Weights of a small image super-resolution model.
Data: trained on microscope photos of single blood and bone marrow cells, 48542 training examples, 96.5 epochs.
Rows from block 5 of a small image super-resolution model, named by matrix and row number. Rows with one number belong to one channel. Each number is 500 + 40 x the weight over its row's rms, rounded and kept within 0 to 999. All counts start at 0. Numbers have three digits each.
After each channel's rows are labels from the 100 images, of 14976, where the channel reaches its highest value: "top examples" is what is common among them; "patch colour" is the nearest of a few named colours to the mean colour under the peak. Only what is clearly more common there than usual is listed. The data: microscope photos of single blood and bone marrow cells. In brackets: how many of the 100.
# convs0: first 3x3 conv (model.mid.1.convs.0.weight, 256x256x3x3, each kernel summed), inputs 128-255
# convs1: second 3x3 conv (model.mid.1.convs.1.weight, 256x256x3x3, transposed, each kernel summed), outputs 128-255

convs0.73:527558487522465553486501511517511510546495487448522451439454496515494534511497577351541558478504450538532524531498474478489478533540465559520472524459509460543500518557465578514468459487547490526482514469483497490486508473523554515465526576481517482521479479503491492517470514480556486541484507482461526523514462526493425566512551570475491526511542443516478562478483514495514422526397
convs1.73:503473488532391597455491494452524562484475501496485519508478577556526454540456458677508421490478540452466506529537504512444514481429579492519540514427527553456519468427576391489459553536482531501560494459454540568462483490441511492473465499464448473509517510501511491491514553481477551444508455522533493498481507503519629445491508534490562483524460489516502495475494483499478588503487
top examples: smear: peripheral blood (97); cell type: lymphocyte (44)
patch colour: blue (45)

convs0.237:504487503473543517555514531478508513511502557489502524478580459504489477490511463467439482512499529436476487481516459464482488439522550444500557483455503489456465532145541406496483490496522441517513484501536505491463465502504483512481471521310484486502494505514522544508469442533510477459509479480474527510464483478465540463468469494455483420502483510473491520532498536436467495508523
convs1.237:459484502541547535452400478509531431462472487516469500421426535530479504501544523491533456563503496491491433500543536561496522470477490477527526520533525541556559523408430500504515459515498489451453477506474551546505460536457523490469594477553534512473482523465518407379550446462562478491478496504508451419553500544489442541552476523568475601552503474521434519453524474439488538500440
top examples: cell type: eosinophil (76)
patch colour: purple (65)

convs0.214:498456430519531517480457513410499536491541473500482485483521471541479520496523506569478516499506483497479509409515502461465490495440501488472474491514498536443482500516454441452509467513474483505243490428485499497501501510520511600489556488515558492481491584443454454495479513493485499510483511536472496527473523507442379554508434486449523502530535532558460500516471492458449442481497
convs1.214:501475456497484469495540530453531511515498541479478542513506540506511491487478523609480465519531490495477502456486480457520473579472517537484591480493527475471571451497501531499453536439535543515484577433486445550434544513501573503499545472577498476506511526530500534519482483517506478503482567432549519512462476516531604567513445531491495526445457510521621526460516470556549480556519
top examples: smear: peripheral blood (38)
patch colour: black (25)

convs0.232:474461497520431502501521514511384447546492530444472523478501469535524531537562435479521439443475446569493532535319518480484517495513425517438498495488502456504455526396483385525530481485410512575530497541568519536481472464506504501460471534497460518477525438491466499501468501501485529465492388457475485504483523525524522507426556430424494442525494475503495514365531570495461510504508
convs1.232:479553417457473460510483475488517437513392459422440458484466521400439447474427513550537505477510467548481460504385482444490458429498491536489499503533496495497501499510509616515511511485487485492481475532446494489486512460520486516473518479541582481543493497489532502437445450498535464525455557444472455424508490511528434537473514445506525538431504489496547519495489493543447551516528
top examples: cell type: erythroblast (63)
patch colour: grey (34)

convs0.72:493511483517489507525526449445420572419533526416426444512485485405458477410412514545566441499501503465526485544538540507503490489480498560436547494497499455505509503404512475506520497445468496484541488496448504507489540531536483454485523410488553506510478561504466495573527485468481470478427502440529473416513543511515430506552525485473539529542509501480488457576482457425477508519518
convs1.72:485537515503470547547491580430477463508503527480600504512490546554469482497504522537523489465531495468455525495523555524524476486463480504567478524459516550521475479527520449504496547530483542514512509357513506566434564449401490532521454518388383499522536458531528433514463563445469486513510570486511557536463527512560592476447475563503508452461489495520504528381530485493548491483503
top examples: cell type: segmented neutrophil (40)
patch colour: purple (69)

convs0.246:519585456475488552459458493527481500507527572546418499465480584468473505483457443506470504424538527469483452533517523444502491522529542561563542413476525495422500512499516507462521558522483516458491487536544431536508541537526593451496398438539479492498465522506514543441427459513429455563458485501517450488457564526449504507498485495488485552504607414554506474469489470471537525509512
convs1.246:474480535474477487499558513480522529523516479514573511534572480527477541512533572580561527535519512536426519528479492560580461542518500512534507594487476535507533447565494494480442523501495509504511541505496515492511441449547440536466531614461498481462541514453499461536549548558497517515507528534507560586525473454535498512489523512469478481552472548483464499418529589500541537558531
top examples: smear: peripheral blood (100); cell type: segmented neutrophil (76)
patch colour: white (38)

convs0.147:515483462472511612509467547486557492540503493477497437435475514462471460468489555515509428490533547423530475485400455560455484498457510437496454482532460525507510482426501484526471495467527514493497453414558498497436512454456492472468520461483451475396500406458512490463466404456507490439482493545480514471462497469490476412446479528506515552472539439492456486513495471485494475449459
convs1.147:493531430478526523495498488530549522430504524467496474535507519481456471494488459576459550466511500524461504554494513446567531494560497579492546509467506486485471564534551623517446542460524474486467573539486462496505524519487489479536530485530515531613513467537518514428555507552447437538527506462534538492455486522522498547529524473431527564487452534467581504567522511546576489606594
top examples: smear: peripheral blood (57); cell type: myeloblast (36)
patch colour: purple (68)

convs0.41:466521429498535465473476465502486504513498519512492508466474615518454448516453488497460501408484499446461448485492500408498449473468515521498510479478499504497533484426498463447520468447510493389490449512493476482464511575458597499428507469476571466465515459459508476461447468478433416517535537436449489540482554527463460535564489473518480490458566387516499443534528425463533518480454
convs1.41:555511484436454510489497574512529517480454496537438463499505486443488416449472465495528430607548504503496528464529448591505449495576543528545549510542436467429563487495528528513397534476515459498480534505525475498498538474562469494484533503525485485507464538508432588473530552509572511489553593494502524466539462499461489510457528516461434496571407550448550473612438490533468509540537
top examples: smear: peripheral blood (90); cell type: segmented neutrophil (75)
patch colour: white (41); pink (34)

convs0.245:494536532543425498489512508495552526502490495501449490563509393456464518485505450471524598452479505532486500570525522486509509543532482521510459460455502478456437552548542523443534533513499522561484542493454445494535481495475531462555542549490500536509520540452483522532488515520546498538471470481518503560464550546529430493483436492521502503586479541449494507534497517525463492511513
convs1.245:510525524488418430507605476536536549484530477502530440546465500510489463481488496534444390487510557511543544534427475451500446478446539502476505469507475465521522504502547542565486543503504494494506478539523526430544502485588504526500441517596429503495514466495544524539447494507436534541539467470510477541510515434521544454448513529491535438457512513419464473504473505498489550509564
top examples: smear: peripheral blood (96); cell type: monocyte (26)
patch colour: purple (70)

convs0.2:485461485453502488508544510521490488497459487436542499492548494422498465533401568446497485520542461495510521447417476514502447566436537444508510573459451511517502571396513429441496471523496486499469498411489494510479461420492492481493453488434500479478496466474509422483459473439537490547427535518510507506464472454501492453481423583452557517530507485535507475424482478502469448485449
convs1.2:527510455518479440490555437521519510538524488478424459557602474416496537472557454544543553499510494545493524512456526475492481518543508546408515493492490475500491491555515499539503535482550498556518570574512511488539525544540468508503519518573627524516520514518481601589482442554473510547512523549516490568470459485443491531487533427536468554509489537572568522549523514535486543530510
top examples: cell type: artefact (30)
patch colour: grey (43)

convs0.58:469555525489556442537511414493447482457475543445453410548499447466507500423505496416519515459460440543555517481513536487471516520474437500576554534499504494507489480367466523487543533425403505560451513597502524544546467522537480499465544505519455507488461516452507541516476452457556524491464500461519519486519559486559532499428547500478521477469451525541482512500513503485503506520541
convs1.58:544465425492517539485575540503453552559547481474463474497492493471497460482479587639514473572594496583445541480526460556496452531519521501476492497494508496433513462575538500532419558536572511438526459502496424484471533458535484434526464456467466462467508544575431519507490457496453477459537508483502512486554446489493555394507564507493477449545490495499542432447488440504486556499548
top examples: cell type: segmented neutrophil (45)
patch colour: white (46)

convs0.23:485482516548512363531501506462513318474542530496487459509529535480530478519529533310524485536540538489471468514312518507487511526509526494525507448512522497488545466498455481507522501492553519531617527441512503483508492494505493492531447511536498508507515519597529509535471461479482511499478473513492543519541449497522456469527489532562452512536492431496554494575530519484508518485441
convs1.23:500594474472382587538460459472540491487479524499507533421478538490511504523553511525535599476481524394494475501469460488490550458510511504540537519480467515523481520524641402492505488542392487411575421506536541506497486507506522488466482502437535547508502417516488436468495522504526523484515487501454440489479564511470533532450602463521576486473498480537409476476529509489461592484515
top examples: cell type: artefact (26)
patch colour: blue (43)

convs0.151:455514492516476525553483571533506530512447519534463442528557495524448523464514459494390479507460548507466435528484460541465573536488580540553467468498504526523504500348523412543534528487576488503500546493511497496503452538416500545549512497482522510506515519507473525480465572539505484536480457503456513502370453514517487504452464515505477529500458507550496523465528589500458497480493
convs1.151:490477492513386549503507401531561516439426498489558554439466528492515475502482512414434558482498524433486504476547475472494449493515496460418586490535530483520535494591482463526489450498484501528507489550497517498506445491596479524487483508504459468543503493513505513441538460499559580489518521483515506438576451522539504568538432454472494455501459492484555478518514464531522509505487
top examples: cell type: lymphocyte (35)
patch colour: blue (53)

convs0.19:482452496521536502527494543468447499533518551492502517471497552483516492458460514486511465469518500490555527476478484520433514552484507525531550485544537540465563483496498488456466505497556485446366470484540499466416519489485532549445361411489517494443522401494502475513496479500470544459454513529466498520434514482480520451491464509452519514462506400496508531514498499475518481414477
convs1.19:490458492504543474529475526642520491480496504509514514534507491476552497480513483472468489503439506558449496471526461516522427428495476452472469459422511517480462521559459567488544463512469460466525479558544559519540495480493429528528473537418477495551491519497515511446542491482465482501505467522500516476497489488573402414457558482455513436554485493460560462551536547522537513535453
top examples: cell type: artefact (28)
patch colour: blue (56)

convs0.42:485491498472473553561482541502484485523501536514517533507584522509508463458513458464462386542494522487419493514358468492500489577490499509511489452462514512530486560273514391525517501507473430518501492492491509500515501518531530528496509485441540543482457596434449535486521605565501494520509521482560537481464537478455516492480510513448503481500502544569508500385439554479467506508546
convs1.42:471496460511450511498449467535456493482405501469528533420438515485582519498517533467530565469454487461451453431566439474482484455487492465488532497478520514522521473499469470531542453489469505456515500517439531520479428508506558528461497509468507531525469482506517491367508391530544499452480482482494473475479521583515402561499488467526536549460468418515547518437562508490539501532403
top examples: cell type: erythroblast (69)
patch colour: black (81)

convs0.182:504518447459516522491524536486530440504506495475434421595577417466483574447493441475442469493463537463500459469460494562500506486549442509510491498538445482439451496531516435460541536495450493460465488539464511525552480442478517497528478514531512491473480486496448487568470408590401481546485425514471487504412493476449509458445478467508501576559504489507488516550528470408475532531558
convs1.182:466400588528541471513560478502490529500575524532547445519415472597482518534496506482434430488526525475517480501497509498586493509554520436481530501472459501467518510526432435470466409461485543474420481509534456483485497566543517466495510499536422495529473469481509462493452478488441536483535442490479522557573463475469499472487455590502491478456469456483462509471523505458543436506453
top examples: smear: peripheral blood (38); cell type: monocyte (29)
patch colour: purple (76)

convs0.12:494488488496338473522479509500579515486506514424459540487525497446473521461557454498469360522530510472539509486260513528503516507513488477512460457520517440481477469321487430500523482480476480522487516473492496483542530504465497450515486471470561512484464555451438497566470480501500510506473489519519489490490490489502448482472536432468478521554546546503517451518517466501470466488524
convs1.12:444530527470478477506484488514535425495439489483560519419404537549452514508509554432500521486425490442460441491424466454530503473479426508543523513544531531476538478451493587468545467530433505408460495526462574459473478502484526513477544465498474537506494438505554398384504453521479486450488494463494555496498549479544435597492514538507475535464463476489461543436535503464534486535451
top examples: cell type: segmented neutrophil (50)
patch colour: blue (45)

convs0.18:568472500535469517502469475528452552506502519535454496565573451463437473492552482521436385608523478516467502593398496534499507491566497537462483507518528498523535547335506452533470540519504459540536497528487524500538503515544515511554494528515505476581520555470456543462512536535508486493549530495526542492499483445489508478546527474483486495471458521518540549465512503531537526503535
convs1.18:436493525510492527506407540536525517503432516486581567402473528545522518520529478473498511456393482456470469447586489488494490441460485457540512488436537513498499490440461501486517481514438485451480511470474537503473471493432523499442537515402474522497483463432534427388528467470533504416468506495522511506441559547549411543487505480488522544503507467475509526412534528458543475548426
top examples: cell type: erythroblast (34)
patch colour: black (30)

convs0.49:372440525504536570496464566501502524537525483446547508462445573485505480431469514427522484550560520492470467458564492514471495502459488463561550453536496533418524496534466552415522478498563505440431489526550489494469520485530469545454564528495524491477467500481463469495466499409504495476535496555467490461540489459503490512529465547436479544532533447482507500518474469499452442430514
convs1.49:504516471496520516506493539617539523470493504573515436497514435482562506506528494489515502487445487513496496447606497506498487463477487500484483548485515532529479414442538540507512559528453475497486530551513543411576493521493495543530473473487484568467555579517507484394537544541504437563474528531499527516454543540561446509469532488496486461545493525471474420490567551484577500592447
top examples: cell type: segmented neutrophil (62)
patch colour: pink (37)

convs0.240:484433499556461520510507506449469585505512537516480490472555480458482499509494520574550528523545494455442507577549512473502534480460532525485489498483556475448494562473436486380471462508510464470482506458471521462490491509476557445513515488527633490481479518477468477525529476537404492470452458507484511510468525486467372505561450484487509528514467504526507507517466462530475488505463
convs1.240:509518545488370553480506506381550486495457509450522504509487552525486498535504491554516473461497559414483552525497542468494478490459473515524566499439464471515470509448529441485547492481483504558515465426490472595460516464529515491455509532549447461510453496446505483552461520496552581478461553446488465513497516539482594546480459504539554474487514517537474555472505492444511505516506
top examples: cell type: artefact (25)
patch colour: blue (47)

convs0.195:510493506537343459476451418526474556485525506483495509573514452484505533509559451508506461455467453497503514523525549440516524512550464568512437559487515477495447517447398461481502495498494552543386532549450461512473513494527572455461515535508544495549492623495536500505484547542566513511482510415538506453528493554563422530523478496488518491463494584593490587474489497527469438498465
convs1.195:569543475457374481555555573493528503511550529505539507512560536516500459447452535435464476539560544460483515453473463507486479532538533515543529451593461515496543456565546521519406596514551529526519536480517460482448514428545476518577467467478429470477513400611472515540470467530494468497553535482502570504524520473503579525475501484491472478466400534470597494494472512555564526521515
top examples: cell type: lymphocyte (37)
patch colour: blue (45)

convs0.164:428461538529523507542500550492520586502409550428497440487500479472464478427488462475519512515494506510466452494504524473476554429475555496505544440482536519511438475411447527416559450485503496506496531514430508498510467516391479506491481509573518555483493482478502496497477473496448438484406370554474486483411444477484483470516463502481504499508483490529479504506515556472443488505509
convs1.164:460479491476520567421500454445496457507507428456497434495506468494460550466527556537512515514520547537450500542470554603509555483470489504516507556558502564517504485486458530496546496528520439483492461503484492559494435448543448532555447511543463443510493552465528463497460368453451506559376459486493458492570467481499542476496454556458519534526539468462378544458534544450506537517524
top examples: cell type: artefact (30); cell type: myeloblast (27)
patch colour: purple (85)

convs0.122:535447475547540481489476500503389533465445508542450484458483502485489410491444505500436511536528514528486544534575432473454509486493516473473532529525516541464506521480478499554516487485557493453435476522473462468426538511543510501511467407422489487546471507493458505490476497431531535455531489460450498469527530493447516496534537506483471589497514483538542494495464540490497490474417
convs1.122:486453516459497489569432568539525512478502508497582542474507505457566468457474495451451501499407494460456490446590484481489443489475503463464435447418475490569468505445521483533552531483491523479506463468540527442467563444423475504501484513424450482521478480506517466473540630480474479475541530523458537510442492529529446461448531483529521421491542512497519495449485538570564473504424
top examples: cell type: segmented neutrophil (45); smear: peripheral blood (36)
patch colour: purple (63)

convs0.64:479505489476490475543451526443455496472538500497535474478563488481474510420574492466438474468485444469480501462517476471503570580421428454550473467450538439523454507477477480483528497492467458507543485496470562505520461498529483475495533498551516536470480596472447602588521413485543481503500457480507493504505556507502524500473571507485492524479520476507483515461505519379439478498521
convs1.64:479511444499474521498467510544511541462487557539554465457419452492625500514538520439514559508495489430471526422611451521478477435524517434501551520464496528535456509500506452523504494440474470466477501473510464481506402515494477483483493507374462516489501579550462464318526523575537476500497481517486494492471552572506443526499497505482502471501477510468556448441535561488602441541448
top examples: cell type: erythroblast (81)
patch colour: black (88)

convs0.119:448454497506492500542506530475485479529499547496481456498494516499500460534507502521548380521504544444484475537174477545480474478495523481476524519501490531469513568355517322541508539496491508486510480457531500490452508511461526493493488500395477501474501469461464462469483491503441482441469455560485545498438435520553503427474488475524492548508527484481492501484535518488518507477491
convs1.119:473524450465528531538448506590529489500465520435508540432492534496485506429534466542494460500474483506471429459504479486535510526501506512515507442546495490485553501454484598496480470542487470379505501530501532540482529485475530522499505445492508553556446372512552472406516387464466477490490523465554518454486525491526423514465560502505516568466432468506535543486524472497495521549478
top examples: cell type: segmented neutrophil (43)
patch colour: pink (34)

convs0.89:450491494527464462487494500510408502549420508521462509431467491530512472494530473462529563454510448523476501454519467453474496466444477484454527483492477525468489511536464481455497470514485479443483459506479539484395577473476525579443511460474507471464495450493472439457494459468481403448494469498493458527438503456505498484524494446490480416434498434509466480373524505472483461485447
convs1.89:555502474447421497517498481544555483509432451385492478510495468442561451448461476521467483525473487530498525522410469454467476505464528480456477454478515498511493512444505614549460538536467518505476471564417449513529505413552501529522506491502472482506489522502516549476446539520545560532469589445492477436567502515507474495440540509542530477471524518485501541458470533569499545500493
top examples: cell type: erythroblast (37)
patch colour: black (84)

convs0.88:490508506543516443505490503474475447482485515504489489515483473436470493517463507493526457488539541501496483506450501559479505553516519512503512476511524498476473527568446451458494528494536510495463473456500473490470493526478544502538538509477491461465531512505482419442465474539507493460507510505445512489491435504490459480510448493522483503550498509506502473560540429503522470463484
convs1.88:545544524475514420498533502612591525520510487488497554524559507504535495454560412496460433525447481527553555513477502459450473545465517503478476417476506459524525521486515539565512515525503485522588488555526529495576536474505499532496481546486512512464496465531517531589516494502478526483558487548559486510459570462467532478440575438556510445478485539535518507501449476539455528522523
top examples: cell type: artefact (41)
patch colour: purple (73)

convs0.110:503498479506505544483470437488480570471414476489522456524455485432527477385516499493544537461490453542474470531517566449550500526460446526459456540393534490491472463452472512513502441487405509590501520554423481521504470447531505449456441512554546538513481522505526655482494513509519479524459474459542513462550491523545485537540560476446579450491451476481507490450516509600477505516511
convs1.110:509519474504452514462508534422460488504568459509566440598594495462459509497469512549496552460561501504476551553535511523496524481464454491546504541494475523481511479567528422549497569471500499539497514463490461474483449430477539475503436542388403446519509550574476519596491573521452498533470508499471539503464511520490548452488425509421567516518518493516508458457518553468552505545599
top examples: cell type: segmented neutrophil (46); smear: peripheral blood (35)
patch colour: white (39); pink (39)

convs0.85:421468505520410521578496545497474470489541553495553495530563519511562510455573453411501497488463500437452515508465487452513499594436429467546505454418557460479466527411482437510581483463431465500468502448540496497490484524551540439468537505564533561457470524455454520529469560459485460483430478508524496532543509506496490490496553530500497506457503494531470512398493515438483466491472
convs1.85:486532404472462517504451499540485515493426495506501473456422453449607497495493526492526601524518506465461507423603446507478468464501512454460544514528491536515512473560507469530507513471509487509490521517484510495492436490496464571505480492413537497514537593540485515350473451581530475536494527483471532498433519561551432539457512477485483536489478482482603483500555587527556482561460
top examples: cell type: erythroblast (57)
patch colour: blue (52); black (44)

convs0.193:449458463473455531548466570467570510525517510479517472500521549518467523462495501498536448486483587511440489490325437584461474578488493491507475463519506514479525506302465412514566488470548460447486486449527515472421502481487494484477482445479527466503479449460477465567553495526422516483520497497477520519446478484477480441472478463495489546534528441530501480472504550472504474480519
convs1.193:462494486480485506515447456536475475421457514494518530445429491511555519512513505459511557462473501466500443440448469432569523477559443472489546507545496493475511507482466545469533399444447491495478506552508514533479456512549512480485535522520542509565453462497530489379505408549526505456504465488514508467537500540493411585508504490490473551430429452491567529525552527459544446558433
top examples: cell type: erythroblast (40)
patch colour: blue (58); black (30)

convs0.111:547491507575495516505504477431454364518461525453473517496484504482505515569510462502521566484468495497551533518483531451507588561499465558505558538502549508491512517478481540466490440474499539536438508516471497493486478507526550463457489534489544515497490458524471471538530487492503504462445512506462477477512511508447496539540540498489532522480509514530526550549494490529484516509471
convs1.111:505513508468529478482533535573580595492489472483541513545529515501520456454467499487417428484473524513465562491547478470464431441443563505476472455447491517552465506545506533558471550489548488488565476526467509487542513437453429577522438552420441458529543506528508522496496515479448509525560503523492538539388550444530522435433523481507556446471517519466533475481435541555536505509523
top examples: cell type: artefact (25)
patch colour: purple (66)

convs0.108:535479477565508480470489468482408470475493526550477480489482414461497485493499531539502468505552519497527477463490466537493545496540495458467537539528544528514521492546472482528503519484566510492458444480502489482479482548523540475533499491483480480512529487530431479465460479495397475457491520527442498460476472486455517472498491506519479513485507528476516466577530478519498464484469
convs1.108:512510531489556475524486540593601569493501508480525550522541518522524472477533425476448421500416490514483556490547506468460462485447530507505459419427522482519467551485496567521489539511499478478544518515482506478550537478442489535492513563416481509494487490491518494502555542495487504479551497537543513530423554463510500460461550459522530435498524555482528494469436511547526479533511
top examples: cell type: artefact (48)
patch colour: purple (88)

convs0.186:415485543492540514485533490522373539451434509494508520549506400475532483471516478450559524490512465577545495456477497502490552521496478466543494541535489513479479497435480537516564511476361457552429477529460455545515460447502507488485535520496590512469478546463441534463507546504520510476495468425537499506525472522554523494517468500454575466485477457467499506466515512511489495501568
convs1.186:557479471474492446503548486544467499536505442461469427555547509440507473476494544545465520548509475589505554519515529477487445516428445517449422463473519455470517482605516513578452611550515548506491486545460475436526555485525564495478496494445455463476517521516524562550456484518497499544515516489525504442508470495495490447500542520494506483538504516488499499479480453489494601540533
top examples: cell type: segmented neutrophil (55)
patch colour: white (45)

convs0.134:478448492506490429510444502445492293524514487521510426464450477469513510465484543386506527525542520467481471510469474515491494535497519469512456483482524529460507516568412490526536513493562484494482499463490540473477510500435523489520485503474501475486503545505498479484468441462445509475467480499475521511480460516521397467513435523498461530514537437450482510573513504497504457475409
convs1.134:543550457482381580502544476446582546516459516458429504462502543487548441529491507587519463529547574452474521489455465486438488494524595523475593497478471468531495508470649476501452530493519497473596469517494464571476496479548452498502510513539497473499486482522465525492495534520541546480561501500474428502505506481483607495466578482564560452505493524546508475526481473536444588455560
top examples: smear: peripheral blood (63)
patch colour: white (60)

convs0.93:516485452479427511538513496416502415486552508467483455413498489436528465502478483614562423557472497411563485441301580514492484521488503492500532523512506465476461538485534520523550567441505505447430496512496502564506527525478501461497583517504509532523471525442474524423473513481456491534490554490527482446573520551456538523462504552473566600501535441518499481523519481516526568480475
convs1.93:481484557509511445529504538455449399543479511479537561472520490515480503466471536383485535503517483511457487492429507523522478500483463465543500489503526527475519489558439533507452511500504507504495526454475469562382516449474501540548466409468391480489460451560547469519453420454466473515484542458527545516537469491581483492492430510502459490458487502506549554385483501508506447514472
top examples: cell type: segmented neutrophil (83)
patch colour: purple (63)

convs0.6:558472487537374448462493485505533493522486520460493457573496470456471529439568460534405421460461461519447497502482456505493536574518459526528372497429493420583409518488512406514484540455480540517519516519422495503490531483495529380497471492484456474534534569543462534543511499535469480511497519436495467487499487506523429540496543447537500530515512538535527511512515479493466520493472
convs1.6:563537538463398469596501507515504454453508539510552471493477505534513429499462471350494487526498531420485489463461451510541491460601477473518520474543430506468495483516518487487483486531460553530426466485550480440430560503538482482527465497484403513521468448575528509500460529536504528457564553482449579477558496514494480521439503506498462438473446505483497529515491537530597481488484
top examples: cell type: lymphocyte (34)
patch colour: blue (51); black (31)

convs0.205:416475481524521524479507499544495475556423500515463508475490524505472482450582464483480516437512475505445451509518438441443478466444457507451511448477484508472491534527486471482475482531466493457464491477523510497436625478492503553448482465493529517488505427456465465472468509443468443454485488517453442591427507470548475500514500466481492419484504455554475470390536511497435489452458
convs1.205:581560480471372528496503519470531516515474523425513450492490467465554463499463468540532547500469514456515556532436486475455544488498542478510514490489519494482491504450538587507472578501482489518499468500449421530503459425518479493527511491462461511483455548509487540473432561526521500517455580467478462427540548533511516478427540533520533477492554533452486533480488565523512534481513
top examples: cell type: lymphocyte (36); cell type: erythroblast (33)
patch colour: black (93)