Weights of a small image super-resolution model: 4.6M parameters, 48542 training examples.
Rows from block 4 of a small image super-resolution model, named by matrix and row number. Rows with one number belong to one channel. Each number is 128 + 32 x the weight over its row's rms, rounded and kept within 0 to 255. All counts start at 0. Numbers have three digits each.
After each channel's rows are labels from the 100 images, of 14976, where the channel reaches its highest value: "peak at" is the part of the image that holds the peak. Only what is clearly more common there than usual is listed. The data: microscope photos of single blood and bone marrow cells.
# convs0: first 3x3 conv (model.mid.0.convs.0.weight, 256x256x3x3, each kernel summed), inputs 128-255
# convs1: second 3x3 conv (model.mid.0.convs.1.weight, 256x256x3x3, transposed, each kernel summed), outputs 128-255

convs0.156:135108081140132119101030140121167124118140108151163115158120112145152166142127144184181106124135157147124143162135153139137121132130123153122000146132062140118121137127118076181150158115145158146100118089055103100095149115118123102137149109135093112137094104137198087136147109135115122098131115132165166133127127151131043141133133133160126081119115128119121147044146093086167112110133
convs1.156:134169094102075184150143157109129117113106124147130076148190153137084086117135117099104168151154135049132097132130131108130097157156148131140164076179137089109151108187161091116110155131133107177193168118165144101165066126166153086155118124143136134156168146139120168128138123140110102207131148164110152153118154123122134140114139126091105144124102155161164102163144171154099142141138
peak at: bottom right

convs0.186:134000093153103163171187086134101168136091186160130136158131149145162151117138177139112103109091131128121095144161121132175150167142146140000171119121149166147133120091063106125133118111130130122137130118082067031096170104165124129133109158110079126133099139148125099104157115135132112138148139099148149147147026171114111090155073150152148104124101104122111101109132137108135088125101
convs1.186:111176140114076158121127156047114155131090114143120155101174173111086104141102076144254114131161156100119177131087177169100120132095115173162118097157143092119159132149139160099128137131119109136201146048132166163135115117129141121139138101118197097138157119151156147187126127127114097135074158124149138132074174106127137137114142101092154113149110116127114135157127130101096145128166
peak at: bottom right; bottom centre

convs0.55:106097100160101036152118130133110118143136141150116081152114135130149119132152108169131167167175156142136134120129181115174082118118165120113153130114130136153121141175034148156117114099136111132073158133089061156139097148098153034081130109154120139127147132135147159049145130135108123098119117128204120141122118134142125087150054138144114104096112125143163149141160102072149074144025
convs1.55:130172149130165156117098109127126000135113134108136138123113149167149110150123135000112085119125130175121124161081129127117142081129121103154159156162148183128144132163197142127137152142087126076187078161078129153091131117114104140167090139133114133127124118147134127104128116126127138128138132101079124111128132122155160116112150163147182152124159067111090118147155110153128213117160
peak at: top left

convs0.60:112113096132205093086096098092151073106126104139130131099083112163145138087129151146050108127126158107108107133120128106112104075118115113092100128124092145142099162149120088143146114135120114068125104081076116125161106106069113105079147118081072121123102086103143129101118124096105101110119123103115073093067119092107065076140120156142094113089131090118083105124130115092113074103061
convs1.60:163113069111066145171161158168136141116179140117090107135154124078082066086075121084135086133194147144129093107130075171094070125176162119098126080170133104097168111158123121151076188164158145129109139108151112118161118123172136142180070058098090131117190132141065147112144138143115130138167137151130152122118085094143149070120113106080123081179099134125172076157105106161093158082179
peak at: top left; top right

convs0.86:121147129102095126152145169139136190126086160168118075138086105120163104125118058078127118122117135128214169119101138169115160147183140121145117126179047102116125109099129031152121106161098158160148108144085169141128141154145080156135087105095171207120121130160095135022128154188125129094122085110105089140081151135107129106118136093151164022099099106119137156123100139119137115105134
convs1.86:119132085111101142127145099114078169136118107095096064177113141061131079066064150190188111131122077199119117162088132137107070104079112173104117116119124164104131118129152221166096195147087121145052127139123108107144147101131134122140139151155127096093136171095156184138112190067130071145139187138141151169144116121132125148134137125105166146098111139110135082115098130181093171138183
peak at: top left; middle left

convs0.14:114138152155133129095166120102167108108130160118103122118141158125093085150088070098160133141114161132141146184157163131149095091115153157147166141126123115089104141099105133144143112000116010140101135128125092131140071103113112133133177177111127080144006160118142103139167145158149148134108107127146002120106155157095128051110145134107152122123148143089137113105089135161142135156105
convs1.14:156141132146117115141167147186124173175045149113117168138148096146103170138139104118107114111149105116128128032090095138097123128095146068129167118174129104100154099157138046153155128215108122086120123088159134119125195134115092207149103069073167148109128095154105120100116124093145143128122168132106127158111110085108151088124130133168111137112115176125113067089142145125105115125135
peak at: bottom right; middle right

convs0.67:152154116071160131044089075111126085116097068112132121167095102152138119089109137135097109107089099132136126124119095089118135106111109122099086143147040142109123167145136093141142110112141082083123073116109083166111085046133115131109132121132096079125070098107139136137102135107093134146148152094117075105096121091110097108108088131122096099062113109098079118157093087120111054105126
convs1.67:166116051136153152136174163175143150115153146155085094111150132097072084136102124104157092125179125146148088067156096142092110109136148112131157118178148088096150078182145154120056181175156133121131148087159110112170102151161095115150077037093108136064187148142101114113163111146113103139133118170143143145108142094132177089129106130092129085138093133117142066130118077089073159099168
peak at: top left

convs0.238:104056100132108111128136134150146120131131098130119167157129138166097119131144086018047122158201092118139120123087139103100101188124167137096125113116122139112123129110030101101116065149100184121102121115110035125077135110156166116125133142120194086151151187106122082093128165166151092118153134137168163130155050122134115099161088153093108065077108152169105174068130104168128066104135
convs1.238:123189078114055092135119144096101114104127106122124084122142220072133061130104170133215099110145138114110135154020136078104121093121143180150106104092124095146131086090147129168118160118126138148220156030140125081139100115145198101109129141118150131130129125214130151140114080127181135139156195129100128142108170152132101153132150103130159104106133137194153124115106163138147142107097
peak at: top left; top centre

convs0.248:142062102119171157088122091098111083118099088113116138094108132182136126095143128097080087085129114119103130152148081103089091098112137130058106138111089148087128183114105088153093105141114113064104113067080070101111108070077136110088098125107052132122092054128127119082128124114117087106134123077091083095063096115115066082147095118100120105095132092124091098087113101109099060083102
convs1.248:161137060085091163165154168173171147140154139131113106119144107087117051082096128121127077155187166131100116113140076191082072111157194101118143074150116117090143116183157136156085197174182122115132137103160113125142125096162114149201074055089084131122176126147069169083128123147103124152140153168116153139100096097157160056106127112089137095179087128103195085153109151182091158094170
peak at: top left

convs0.25:146097100137122109148114053130103102142157127170136117137121148140149142102113120138131139149165116144128141108000093155153110181138099134048123128122126109117125109043127088118133116126130137165127105133124039130124121134197111131139086145136110085122139141155162157180118099125160087137149134131119112148190000222131153152137088152162112082137115151151058127132131106141127108109136
convs1.25:107163105141103098128099201131120103085136125166141142077154170126131094145138118124178079117155090132108125114031148094132131126104113153199101101115134112123136131123104188137127111121109099097119134042168175138123123128084140068088162118026150133142110106133177072086190104138158102112135140130178137070082211118138111104154179111098127128086099116109138114085140153061127094122153
peak at: bottom right